From a checkpoint of a small image classifier.
Model: 48-pixel images, activation mish, depths [2, 3, 3], widths [160, 272, 480].
Training: 13700 steps, held-out accuracy 95%.
Data: trained on retinal OCT scans (Kermany 2017), 49215 training examples, 35.6 epochs.
Rows from block 3 of a small image classifier, named by matrix and row number. Rows with one number belong to one channel. Each number is 500 + 40 x the weight over its row's rms, rounded and kept within 0 to 999. All counts start at 0. Numbers have three digits each. After the name is the row's rms in percent of the matrix's.
After each channel's rows are labels from the 100 images, of 14976, where the channel reaches its highest value: "place" is the part of the image that holds the peak; "top examples" is what is common among them. Only what is clearly more common there than usual is listed. The data: retinal OCT scans (Kermany 2017).
# convs0: first 3x3 conv (model.blocks.3.convs.0.weight, 272x272x3x3, each kernel summed), inputs 204-271
# convs1: second 3x3 conv (model.blocks.3.convs.1.weight, 272x272x3x3, transposed, each kernel summed), outputs 204-271

convs0.46 092:474487542528492448484492486502448523568501551514494539496478432519452479513428451525539472510514496520506474465540521503486538441473466475449482513501479431479509542514491493456504443509502498471467506516
convs1.46 112:478509492545496549589503590514418508472560526463563423505496440475511547484510466491495564496539510518478502486511458437506574499567459433458515474473456482486494535483490512478451498486503541437537419476
place: middle right; centre
top examples: finding: choroidal neovascularization

convs0.261 098:483442499456489508425447458490478429482412508488442508481489452505466426456463447455536490578480470504460472478495469489425507501486494471425423502478541545515481506573501501574488446517495487500590505512
convs1.261 101:476491531554508570504512455543412473568485483490524479524466521534444505495394480499478551499503498450508450539492466514436493460468479503478503494524455469475520563582447477494497388492518525528530502444
place: centre; middle right
top examples: finding: choroidal neovascularization

convs0.93 087:466476517525580484435455566543469507561505535486479528485564503529423464558475465538581460664569510481480492538477451521516505464497476544507484584512548471573440484432579480487471512526482556535475525421
convs1.93 095:525541545481471548498508483521522530515531451483504527436501516484534514528497450443499533473534535545503519530471480533479512446513518514483541521532485485563484486564479543393469453497533419394509450431
place: top centre; centre
top examples: finding: diabetic macular edema

convs0.135 097:482476496507453547427502492537472602412504496435501506496566510454438503457456489446550479492489539514498472443556485464433512474484483508483433492519497474477527529472518504512447483547477545525490518542
convs1.135 121:384527481479436541548536470537473501524454559470500505529482460525478501485629444532487526462468500477524496469542590431491453498543472486492486499520442492538498566542523524541522528506490503501526568499
place: middle right; bottom right
top examples: finding: diabetic macular edema; finding: drusen

convs0.220 092:529534497571516443481477497421477506451520447458545460522538574511433424444408505537542492538517493470484464606544555479474434577534475532527485454512457462441468495483480498512488434475459460469454584525
convs1.220 106:427547510476492481514511492485507466497496494434524497500388424521557580502564474491467503498480461487475434502490518475576459538524539440484487521514493476515504525538533512508476528509499474494491513558
place: centre
top examples: finding: choroidal neovascularization

convs0.240 102:564443504576552451485444469567450468472453412470475518481473444499463462502504459483543495516523494489406450517526493496540476477500519463541551449545419507482449514545529479486484559501556470460453480505
convs1.240 105:430491408479525446504515463505554555500470496459527427527395473493499535487504542540458547488488537479403439517555437471487518527501480522499437471524479498447480456483441489498465588513468460389537494518
place: middle left
top examples: finding: diabetic macular edema

convs0.12 089:463503474529518436524434517413485474553595498486429505461419442495502465494450487491442441481504514493455566455461494511477527403401615537461525569507477444492507501506569494486495522497494442494506509534
convs1.12 082:604494483531481494460448438570473541554464521602477494490461588507442547473459513430470474513482593453473506574476471464453470514498407465506470487527431475571527574439522520480480406435497522482552502479
place: middle right
top examples: finding: choroidal neovascularization

convs0.196 096:508476474532508534531451409539493540410483557453510535501500507528555575485516461497492484520534530492420484513503469510476445418558503439520492478487441560531536554467436472480443485514484482500527478503
convs1.196 085:469578551499486509491544528520504469507528474550544547470550502552558448486480491503510486480503578526527439555475501486482555493509513546453494502558472506499541461503508449495501444462542446519549489465
place: middle left; centre
top examples: finding: choroidal neovascularization

convs0.178 092:508450513496464510453499489508542441583494486490456459497560409450503467572492487469494488455504438489472525523476488529579481407549457491467450480504535526496486537512492484430483559509450523442509504504
convs1.178 093:538550476493516538539510416533467481442609543519566530488488595526441523407504539534481488519533472497483536456502416523476569550497555464537490482475453437553454439511518448484445480533501494466440519473
place: middle right
top examples: finding: choroidal neovascularization

convs0.113 105:552521515483527457508429526478492562573542469513458572517523453501440431533525546488436539510498471539463581486465453478522510518536437479551484543528551489494505534516541535535569496532541463476517464506
convs1.113 110:507528506542517435494478405515470462476463418587449514487579618504416518550476497460503492479476520491473498496545508504450530441479505453500507510521454492549471484459476493588537444439545453541467475545
place: centre
top examples: finding: choroidal neovascularization

convs0.25 102:536538551494603470580530496455543517534447445564476489501528488548478421513494549457532539510476491445489546491532500537489508466504471514509488497462499486425534471483519486540538472542476521452478462510
convs1.25 094:517549451437468442518510504555463487469493483394509457482435548488506476491617507522506482499518513493390440513471443507474432501488535460571487507531407491485541492436506512436503521483528419501511509553
place: bottom right
top examples: finding: diabetic macular edema

convs0.221 108:586478447450532480542509523485444421552535475448577476424469468486476444450466504514512456551565437496446496476481468492503438504498536469473474522454468483505433473493487480564515525472458484472512522425
convs1.221 091:488489516472540425504527486484537494574434533553554508459545494434479455471508569535549494463484503506515533529523596521518446527515429510444512511453491483544508492512515487517533562476512490517460472546
place: middle left
top examples: finding: diabetic macular edema

convs0.232 092:546470479520469484462474530520520492413427480540440525519484483466472509469484455417496529464544540483465461509556479470519568500542530530483458512525479502511458498490545456507465485507523514528534509543
convs1.232 090:407467492499502430541486519495496541477492513402525514511449473489549469501554529517503488567502520496598480473553511459495427506522515506571490453450498470485489465537439506499524520492533544619556472531
place: middle left
top examples: finding: diabetic macular edema

convs0.45 099:528511507490530458487552500534506553591470411509484438480514484482482550457443518436496484483485465528494522541499518465505475505538464472469488530508556512484493539496541509403465516479372467515494521450
convs1.45 111:460552459516529434549469529487465516486459503568577501440493461511493457470476494468512529450416447488452486467496500568508542500497487456533488500556466423493495485572587562491468545473484504493521507500
place: middle left
top examples: finding: drusen

convs0.247 100:598471534558482509540433551542414457509431418484526477541476518525471539560511543564551490532429563522509481480512507514540452513496499567536449486512445496470530497469537518522517522555436469536542486507
convs1.247 107:449543389524501486553432530455486548516540572492516510493442474444524500425549491467489465477536461555445485545546396430449483548501479440507468520504438500501495477514512517524500459513502533460438448568
place: middle right; centre
top examples: finding: drusen

convs0.225 103:470553507518553477486549520502460476488495554558476541522429481541456507503492495533524531473505524479460529477551453456530500433486530530481461457509538526464542452504497607482504462492458440465498481580
convs1.225 113:531411484473489447514469479500486469504454482462496550458430535499506517490451520434534458440505532499488471495542485479496615506566475460471493508425447435480464521486461487405454547450503456489471484478
place: top centre; centre
top examples: finding: diabetic macular edema

convs0.167 119:476528483506561484536443512465564508521507411431477465548498452508480482440497480526437566458487465477422535506470549472484509493546456498500526457452468540453502547503512490445504508532496541478491525443
convs1.167 103:544437431458541455498552455438498522472513513490484448498534439525515518507509485498532591560533470549537429500461507567561557467472565450533468498497550409472509461528576446521476521439528443499510417459
place: middle left
top examples: finding: normal

convs0.254 088:573426528424494511465462478462452515520500441468471517499513429530439464540480582548518511546483426466458516443470516554492506470607484531503508492511444483468507462473482496520474462526501490518457541532
convs1.254 096:466520506568450438485519545470531501466498477532489503515485527466555482449484521520491521541512503540455546564523472497489518491477531535469516496513523474521529517510507462469511513518471466457489511593
place: centre
top examples: finding: drusen

convs0.107 090:460472582477459461517478489526509472520516560487538525450509513537532474485457489563419470502510515489485435524488455588533491525473484506536525473549498460463496461527452485395472498487537507520491530415
convs1.107 097:487504499461495438456557564462479509519457546466582467524528450409448504497488544531530508414462517557503574462490451511494431437494509503521471485572481570480568572522547506480600523550489539481505470509
place: centre; middle left
top examples: finding: diabetic macular edema

convs0.203 096:427538501499470494429461481473453530551488503554433489496435504453529492469477519448504549528507501499463523531481558549492449532420545549502440517464538469482514472498487513537525434495415505502499540439
convs1.203 102:486452496483477540494447481480527508516484489486510533487505485469499483498490531513522436483493417499452528501463494461531494480595504454545489490508540421523474493542496460556513473480471537472439535459
place: centre
top examples: finding: drusen

convs0.112 101:449519524490536432500488468401471376559483590492474481547498521477509536464576496496496404494586504468493437555449483470467550601607461534528487460502554530443503557446446556440569476466480463377463485445
convs1.112 109:529502525452557525480531494523532421603457453482426506489448486411564505513405481441486532536512524515483456459490497468466503483450558462485449460460531474509520445468544514483489413433480516515490508533
place: centre
top examples: finding: diabetic macular edema

convs0.142 112:488542472435455592535454487467532468546482469574487450509465558516500449453470497442540522467461471462415496528502516469463525457447523546474518477495560463475492498532518473494495405461517475456462439420
convs1.142 102:510424538451503448524472563497496436511491425630425534438538554562494527440587447501536502530455483551517444525493397497538426512481511519482517525491494539460497509550516474505475502494508509483564435498
place: centre
top examples: finding: choroidal neovascularization

convs0.171 093:513513541546527497476489497454538492439498525542462484451442429526439450503510477495428564507459449506431497453461404513533571501450506472474467496483510563534516442493501407524450473491515513493511497525
convs1.171 096:451487548508460515457519432479461557531498557564456502429465465503443516519462498476458444492525487490494527521482519476493539494579438402531539542431511572489476498502437402537618479500493494526561472538
place: middle right; centre
top examples: finding: normal

convs0.125 088:405527512512506490495481501535503455506465530479391504477538504474500465516557543504525496463490525448509437489509515444507573496468448430475553491476523548540611531497517499534495484554496525513487456496
convs1.125 093:425521474487440513482432537505498473460505424544468468450510463461484544432424426454468503535491502511493489479500479496542512473576489508509562489505505497463489506526449523508535492393515550478531450429
place: centre
top examples: finding: choroidal neovascularization

convs0.152 107:429471507469485557473426496453441523484464491431463422475517476462466533487483461486452494463435521530522538489541485518521573441477580445483491521528481511433471576509454483419495459540490465555572496492
convs1.152 089:518513555508482492528451518480558495522481507472491503493535523443502571532437518464595459498492523532516616494482488496532501526483495507474489496525476501489498496491486491516498568494529487522501425480
place: middle right
top examples: finding: choroidal neovascularization; finding: drusen

convs0.269 118:484577503475504555507447511481452475515581537465544457554431497500539496499535529443467490418522504478441558433455520536556424536496479533584521511513479475450490481474495532487486455508506509466482600446
convs1.269 112:553430616525484498541457505473512526525510526538547607510529507505513488496455508501485477430496428460548552489512537511465500517476586474457518517491553512484492520539523410535518534505463493505497490473
place: middle left
top examples: finding: diabetic macular edema

convs0.21 100:479440508485524482463420505496426502440497480454427510444444537517518530502497517507497472515489539532469549503448482500524486492505474614471484505541462471468511493453571510407448455489461513489581513495
convs1.21 109:575489479486489521533548493562467463504529534558470462530471471495532538503494517482484546568505499568544510498552449421534479526478460442516520460526538494518522515542487493437515462541481480496478479492
place: centre
top examples: finding: choroidal neovascularization

convs0.115 091:525499505507487518534574437442524445518491473469465499502498509478523494550518548499558457519480452508514488448473528490480496537444497533480484511480458503535449489501488504589514526481509573543510527513
convs1.115 098:585495471551476525502456537520502499506483506449558508505471438453517560511510497516497460517449531492493486491515508474523509458480511546511435512417435471504515547491513526559481480442479528563490476497
place: centre
top examples: finding: diabetic macular edema

convs0.260 114:572479554464505485514486549512413541460596566480544489501515521451566508480509527579523546495497517506488484463471554493437528404475478513495524488500457610512501515538511515431529492556533484518465495530
convs1.260 120:488536552524471570478497510494527510450483493424495447468498546526583446547510558482486488437449521483545398526514510453415476419512504504475475461464489536490537523483534431460414469490491457531467474507
place: middle left
top examples: finding: diabetic macular edema

convs0.24 101:432552468461492563480460485514493464429501454445505466504455483499552555493428521492491523510566502541469520444538429436472483473430535496500496555546520487439426473427488519449521448462459465531493533558
convs1.24 100:481480471484463570495418544569476517556555511429448501441523539514416458505514497486565510517473471486505495470557476475495530577535525496509492535475485464543504514453503516487462569507513497495464548497
place: middle right
top examples: finding: choroidal neovascularization

convs0.36 093:451474502553524543508543458497425512454487432497496488552532493459474494484478502551420482529509505491474413559450533514541482506488469469525386455492468470447525519492465488531500411521499513499444456474
convs1.36 092:485532506519409503470474531540522496620550510554505495520503489522474557512494506501514498540504441528504458559502487550566452421420469453552392526524492534555456472511434503461526501504474519470605506488
place: centre; middle right
top examples: finding: drusen

convs0.91 094:451537507494582553526522470509430458511542527400510503476540523496451476469446483500503517443478507539554506524487464504559501474509445531483524512481424556476499486476464495460558478503519484540499500446
convs1.91 100:573510506491430531549429492489434442540439470476569515580503508506491442548577520505500489482473460497468515490502506484465471527484562484441495507479525492433505497503413524466521505496397495500486439504
place: middle left
top examples: finding: diabetic macular edema

convs0.192 097:480485515503529490543515563469496528512477560596440510524464556549608495456468475531467470534492465462436492498465454578459470444535443463485513471446505496541553487430539494456440514487542513466491480489
convs1.192 098:499557539560515447456464455483437453438544529486483486381520525523535435540483472512481535547493514527513430480492525502475462531495496515523437489538461552552495514496512466499468533466489492517519471509
place: top centre
top examples: finding: normal

convs0.248 108:545559530506460474401484543514411504433555526500486445490510418507554443495571504520450544566492516470501473491508553506526487497536519593500519472544459487499488515523487549438484561513512424499523510466
convs1.248 109:479512498491546445426497517516540551477480515486476423481448432436527494450439474442533523513533494481574435534554460456482470484444486528476505448432397524561522420486505520511518381430513503543471464528
place: top centre; centre
top examples: finding: diabetic macular edema

convs0.114 102:586560462456516467530563480475457512485522463505471501530494509498515467505535483459526487567465537493510542503538486478520491496456507552465425472489450475466467500519510484449509533489471474496468526497
convs1.114 104:507477369494503427549438497497482507513446486450496432543427506501501478461492569486479551511488505553479452525498447451471493497505462462473550514531481529435557428516450564366461428486461391514474480488
place: middle left; top centre
top examples: finding: diabetic macular edema

convs0.179 100:402559504536487498537557487487435468502464505443478457447508493544466476482445489506425527491502501482445520502490446519511474502489419500524564478528500517464485511471518551470550483501490510441511520534
convs1.179 099:521487546482546450487561513500471592455566511611536488532471529549493504375563497439498483530405487492442469522497456496491444463486418479518477479519467512542535586554425517525529577506527582522541465557
place: middle left
top examples: finding: choroidal neovascularization; finding: drusen

convs0.29 094:528510455465525499543513463407506530554441459496436509514500418486497536563460489486497474418544521496451457518568555573510465466572389456475428473555544474503462525494531468437472445514433516432514497417
convs1.29 093:438452502511460531532469497503458437484517494470505491452542516491611524442552478507556431551486474533414476485435455482519522467508484401498464500557475474465479497509548465531471571466501492519471522523
place: middle left
top examples: finding: drusen

convs0.32 085:594524483521410503459543489500457530450528526463505470538471511540478462525521454464425451516539566427523538453522498508496466478499450493543483520577467438541495532535425504479501477549534505490562501504
convs1.32 083:463470489518523493505508521555431395540458462465528529499496506486446456432485553468518513462479455542474507433476517490463479516563509474516560540499492442496459564544448493380561496549537501488467456458
place: middle left
top examples: finding: diabetic macular edema

convs0.153 101:513578497493506477456570447411459599583475505481546533532449485469475466591562480486471477558461497532484501509544610515546502491501522501530526527461491483536508501481467474550502528507529496525506546479
convs1.153 112:484497517543415498545492582531546500469543441469449457493476478448523529479530500479484452512509502491536508494518467445465480460470456475467468429463508467392488599442580472492443541495490475518483520555
place: middle right
top examples: finding: diabetic macular edema

convs0.218 092:477426489522509456444551525539363531459499515610488483451538619570485525473514531496443515502539524513484412538485530544532548526481489580465566512441468515475554508537505427448509594522472480447477480534
convs1.218 089:470557421480511446517437584556505473542548440445565510516421487471463535528445544463475517514481501494528494525522499521436443482506481544543465466484482525535584482586461543437585487477558524469561500501
place: bottom centre
top examples: finding: drusen

convs0.229 099:553538518496510474553422490474515458546557460502472517552476533498514457533505428521496524453556479476520503499465501513430532453450587495503540500458464492484491518579525496456450544486535452456576588529
convs1.229 104:486449440521474527487516476483523523441588480548464508540490545466535529454504477499491488550526564492529547481452430510531441478519469442495524466465435517468531461440487453502519421498546437533490505480
place: middle right; centre
top examples: finding: choroidal neovascularization

convs0.270 104:435476498466459509531492482494541469510519481486527490518507487577553546490493534479543533447497493505574454525486493505510524518454476456553522460468444511453487594559472485533488422478527460466502534413
convs1.270 094:516528511523585451563592485506444476570465525481456455446499461438518487478535437474487476494479583466422538467545506470506531578502492515509495488523542503447527425478605613502525547551519498554552497512
place: centre
top examples: finding: choroidal neovascularization

convs0.5 094:500482521533578484478623529477475467547505551472498502516515571478449489516567460482454502480534524533426421549468458500485523480533492571503484516437411586473479504542476588452523578455461466454557516520
convs1.5 091:438494538503496523509430529526527458548459479432512441518460508424608569482493514492549492470403475499506427530452538471430528469510513445531534506488460546481522475539520542487509488439509531461469475505
place: bottom right
top examples: finding: diabetic macular edema

convs0.150 092:539425473508511566430462504482482533493504461420452445404468538519499483456460479502461525462504451486539505529422519497564517521442552531465469514495470435514462454548479515456503468428456450506507506495
convs1.150 094:493510543510476457450512491513503473511442519518499523492516383448527458551515459466502485504478490434550457538521544491542528459530505443500467540475539380482446460529464503570549447485478535551561478498
place: centre
top examples: finding: diabetic macular edema

convs0.77 097:569570502496471503490480493501474526477494415437570471542506513555463492555513508503517474455501535469456434482495577508481563523493477535573522535460502515477563512527524539517491559484526471458429470491
convs1.77 098:491458528450477478492501525542491465508479441434457491536459537466599520490532470479474526486442521531521541484481487449502471468554475394436483521474470467465555489524506494361541443462498446500504470493
place: top centre
top examples: finding: diabetic macular edema

convs0.132 092:476487468479458519549551499494555492507484485632494546520490494493483528509459496501479488465477489489507535480540461602396492513458428525456492434538457519496472489498505527462410560560491416466491470428
convs1.132 083:551535473548490478469434405540565470501481508580496511534449601488475485532497510569499478538492490505522472514505483428558490519429530523504459485543483460501510449410414542512472461485478527515568512452
place: middle left; top left
top examples: finding: choroidal neovascularization

convs0.57 086:556534499476470514458535549450583535498429480469526495522437554529525491515527458434468481529453462502555506448553503484539450480470505525470482525543423440512502510469462499476487575458494536455547476518
convs1.57 096:491514504484525499466564548528533407444495494501531561500522459515461513434438559471452540488514496428522517432458476494530595538531549485539535489508519504567428458523521521512559436558482498592456500578
place: centre
top examples: finding: choroidal neovascularization

convs0.123 108:457494482413492464467528490540504549426453474524545561498436484472454442425507479493475485494456459502497527487553500486486477462497430481488505466517506529463493468503562512425457484526506515514492554423
convs1.123 089:506497519530443465580475445435584543477504482465501489467539479524574457509466488548534493443509499496505490547429502519530522515442506569461470532520558417534480572492569513524453506490465540482509521520
place: middle left; centre
top examples: finding: drusen

convs0.47 091:503518513495420448481500491574479530509505429557461512536483536565466480483493453507529515516565537486538464513443500468513513513522493613475473468479452484521585522550440495456483494481435431532516456523
convs1.47 099:452511435479518479483440475521504505576475465543549503480438512500465557508574535483486500471445498587513584503566485423438540480554479536532459496468484499450466438509518565408528489506533452493538461505
place: top centre; centre
top examples: finding: diabetic macular edema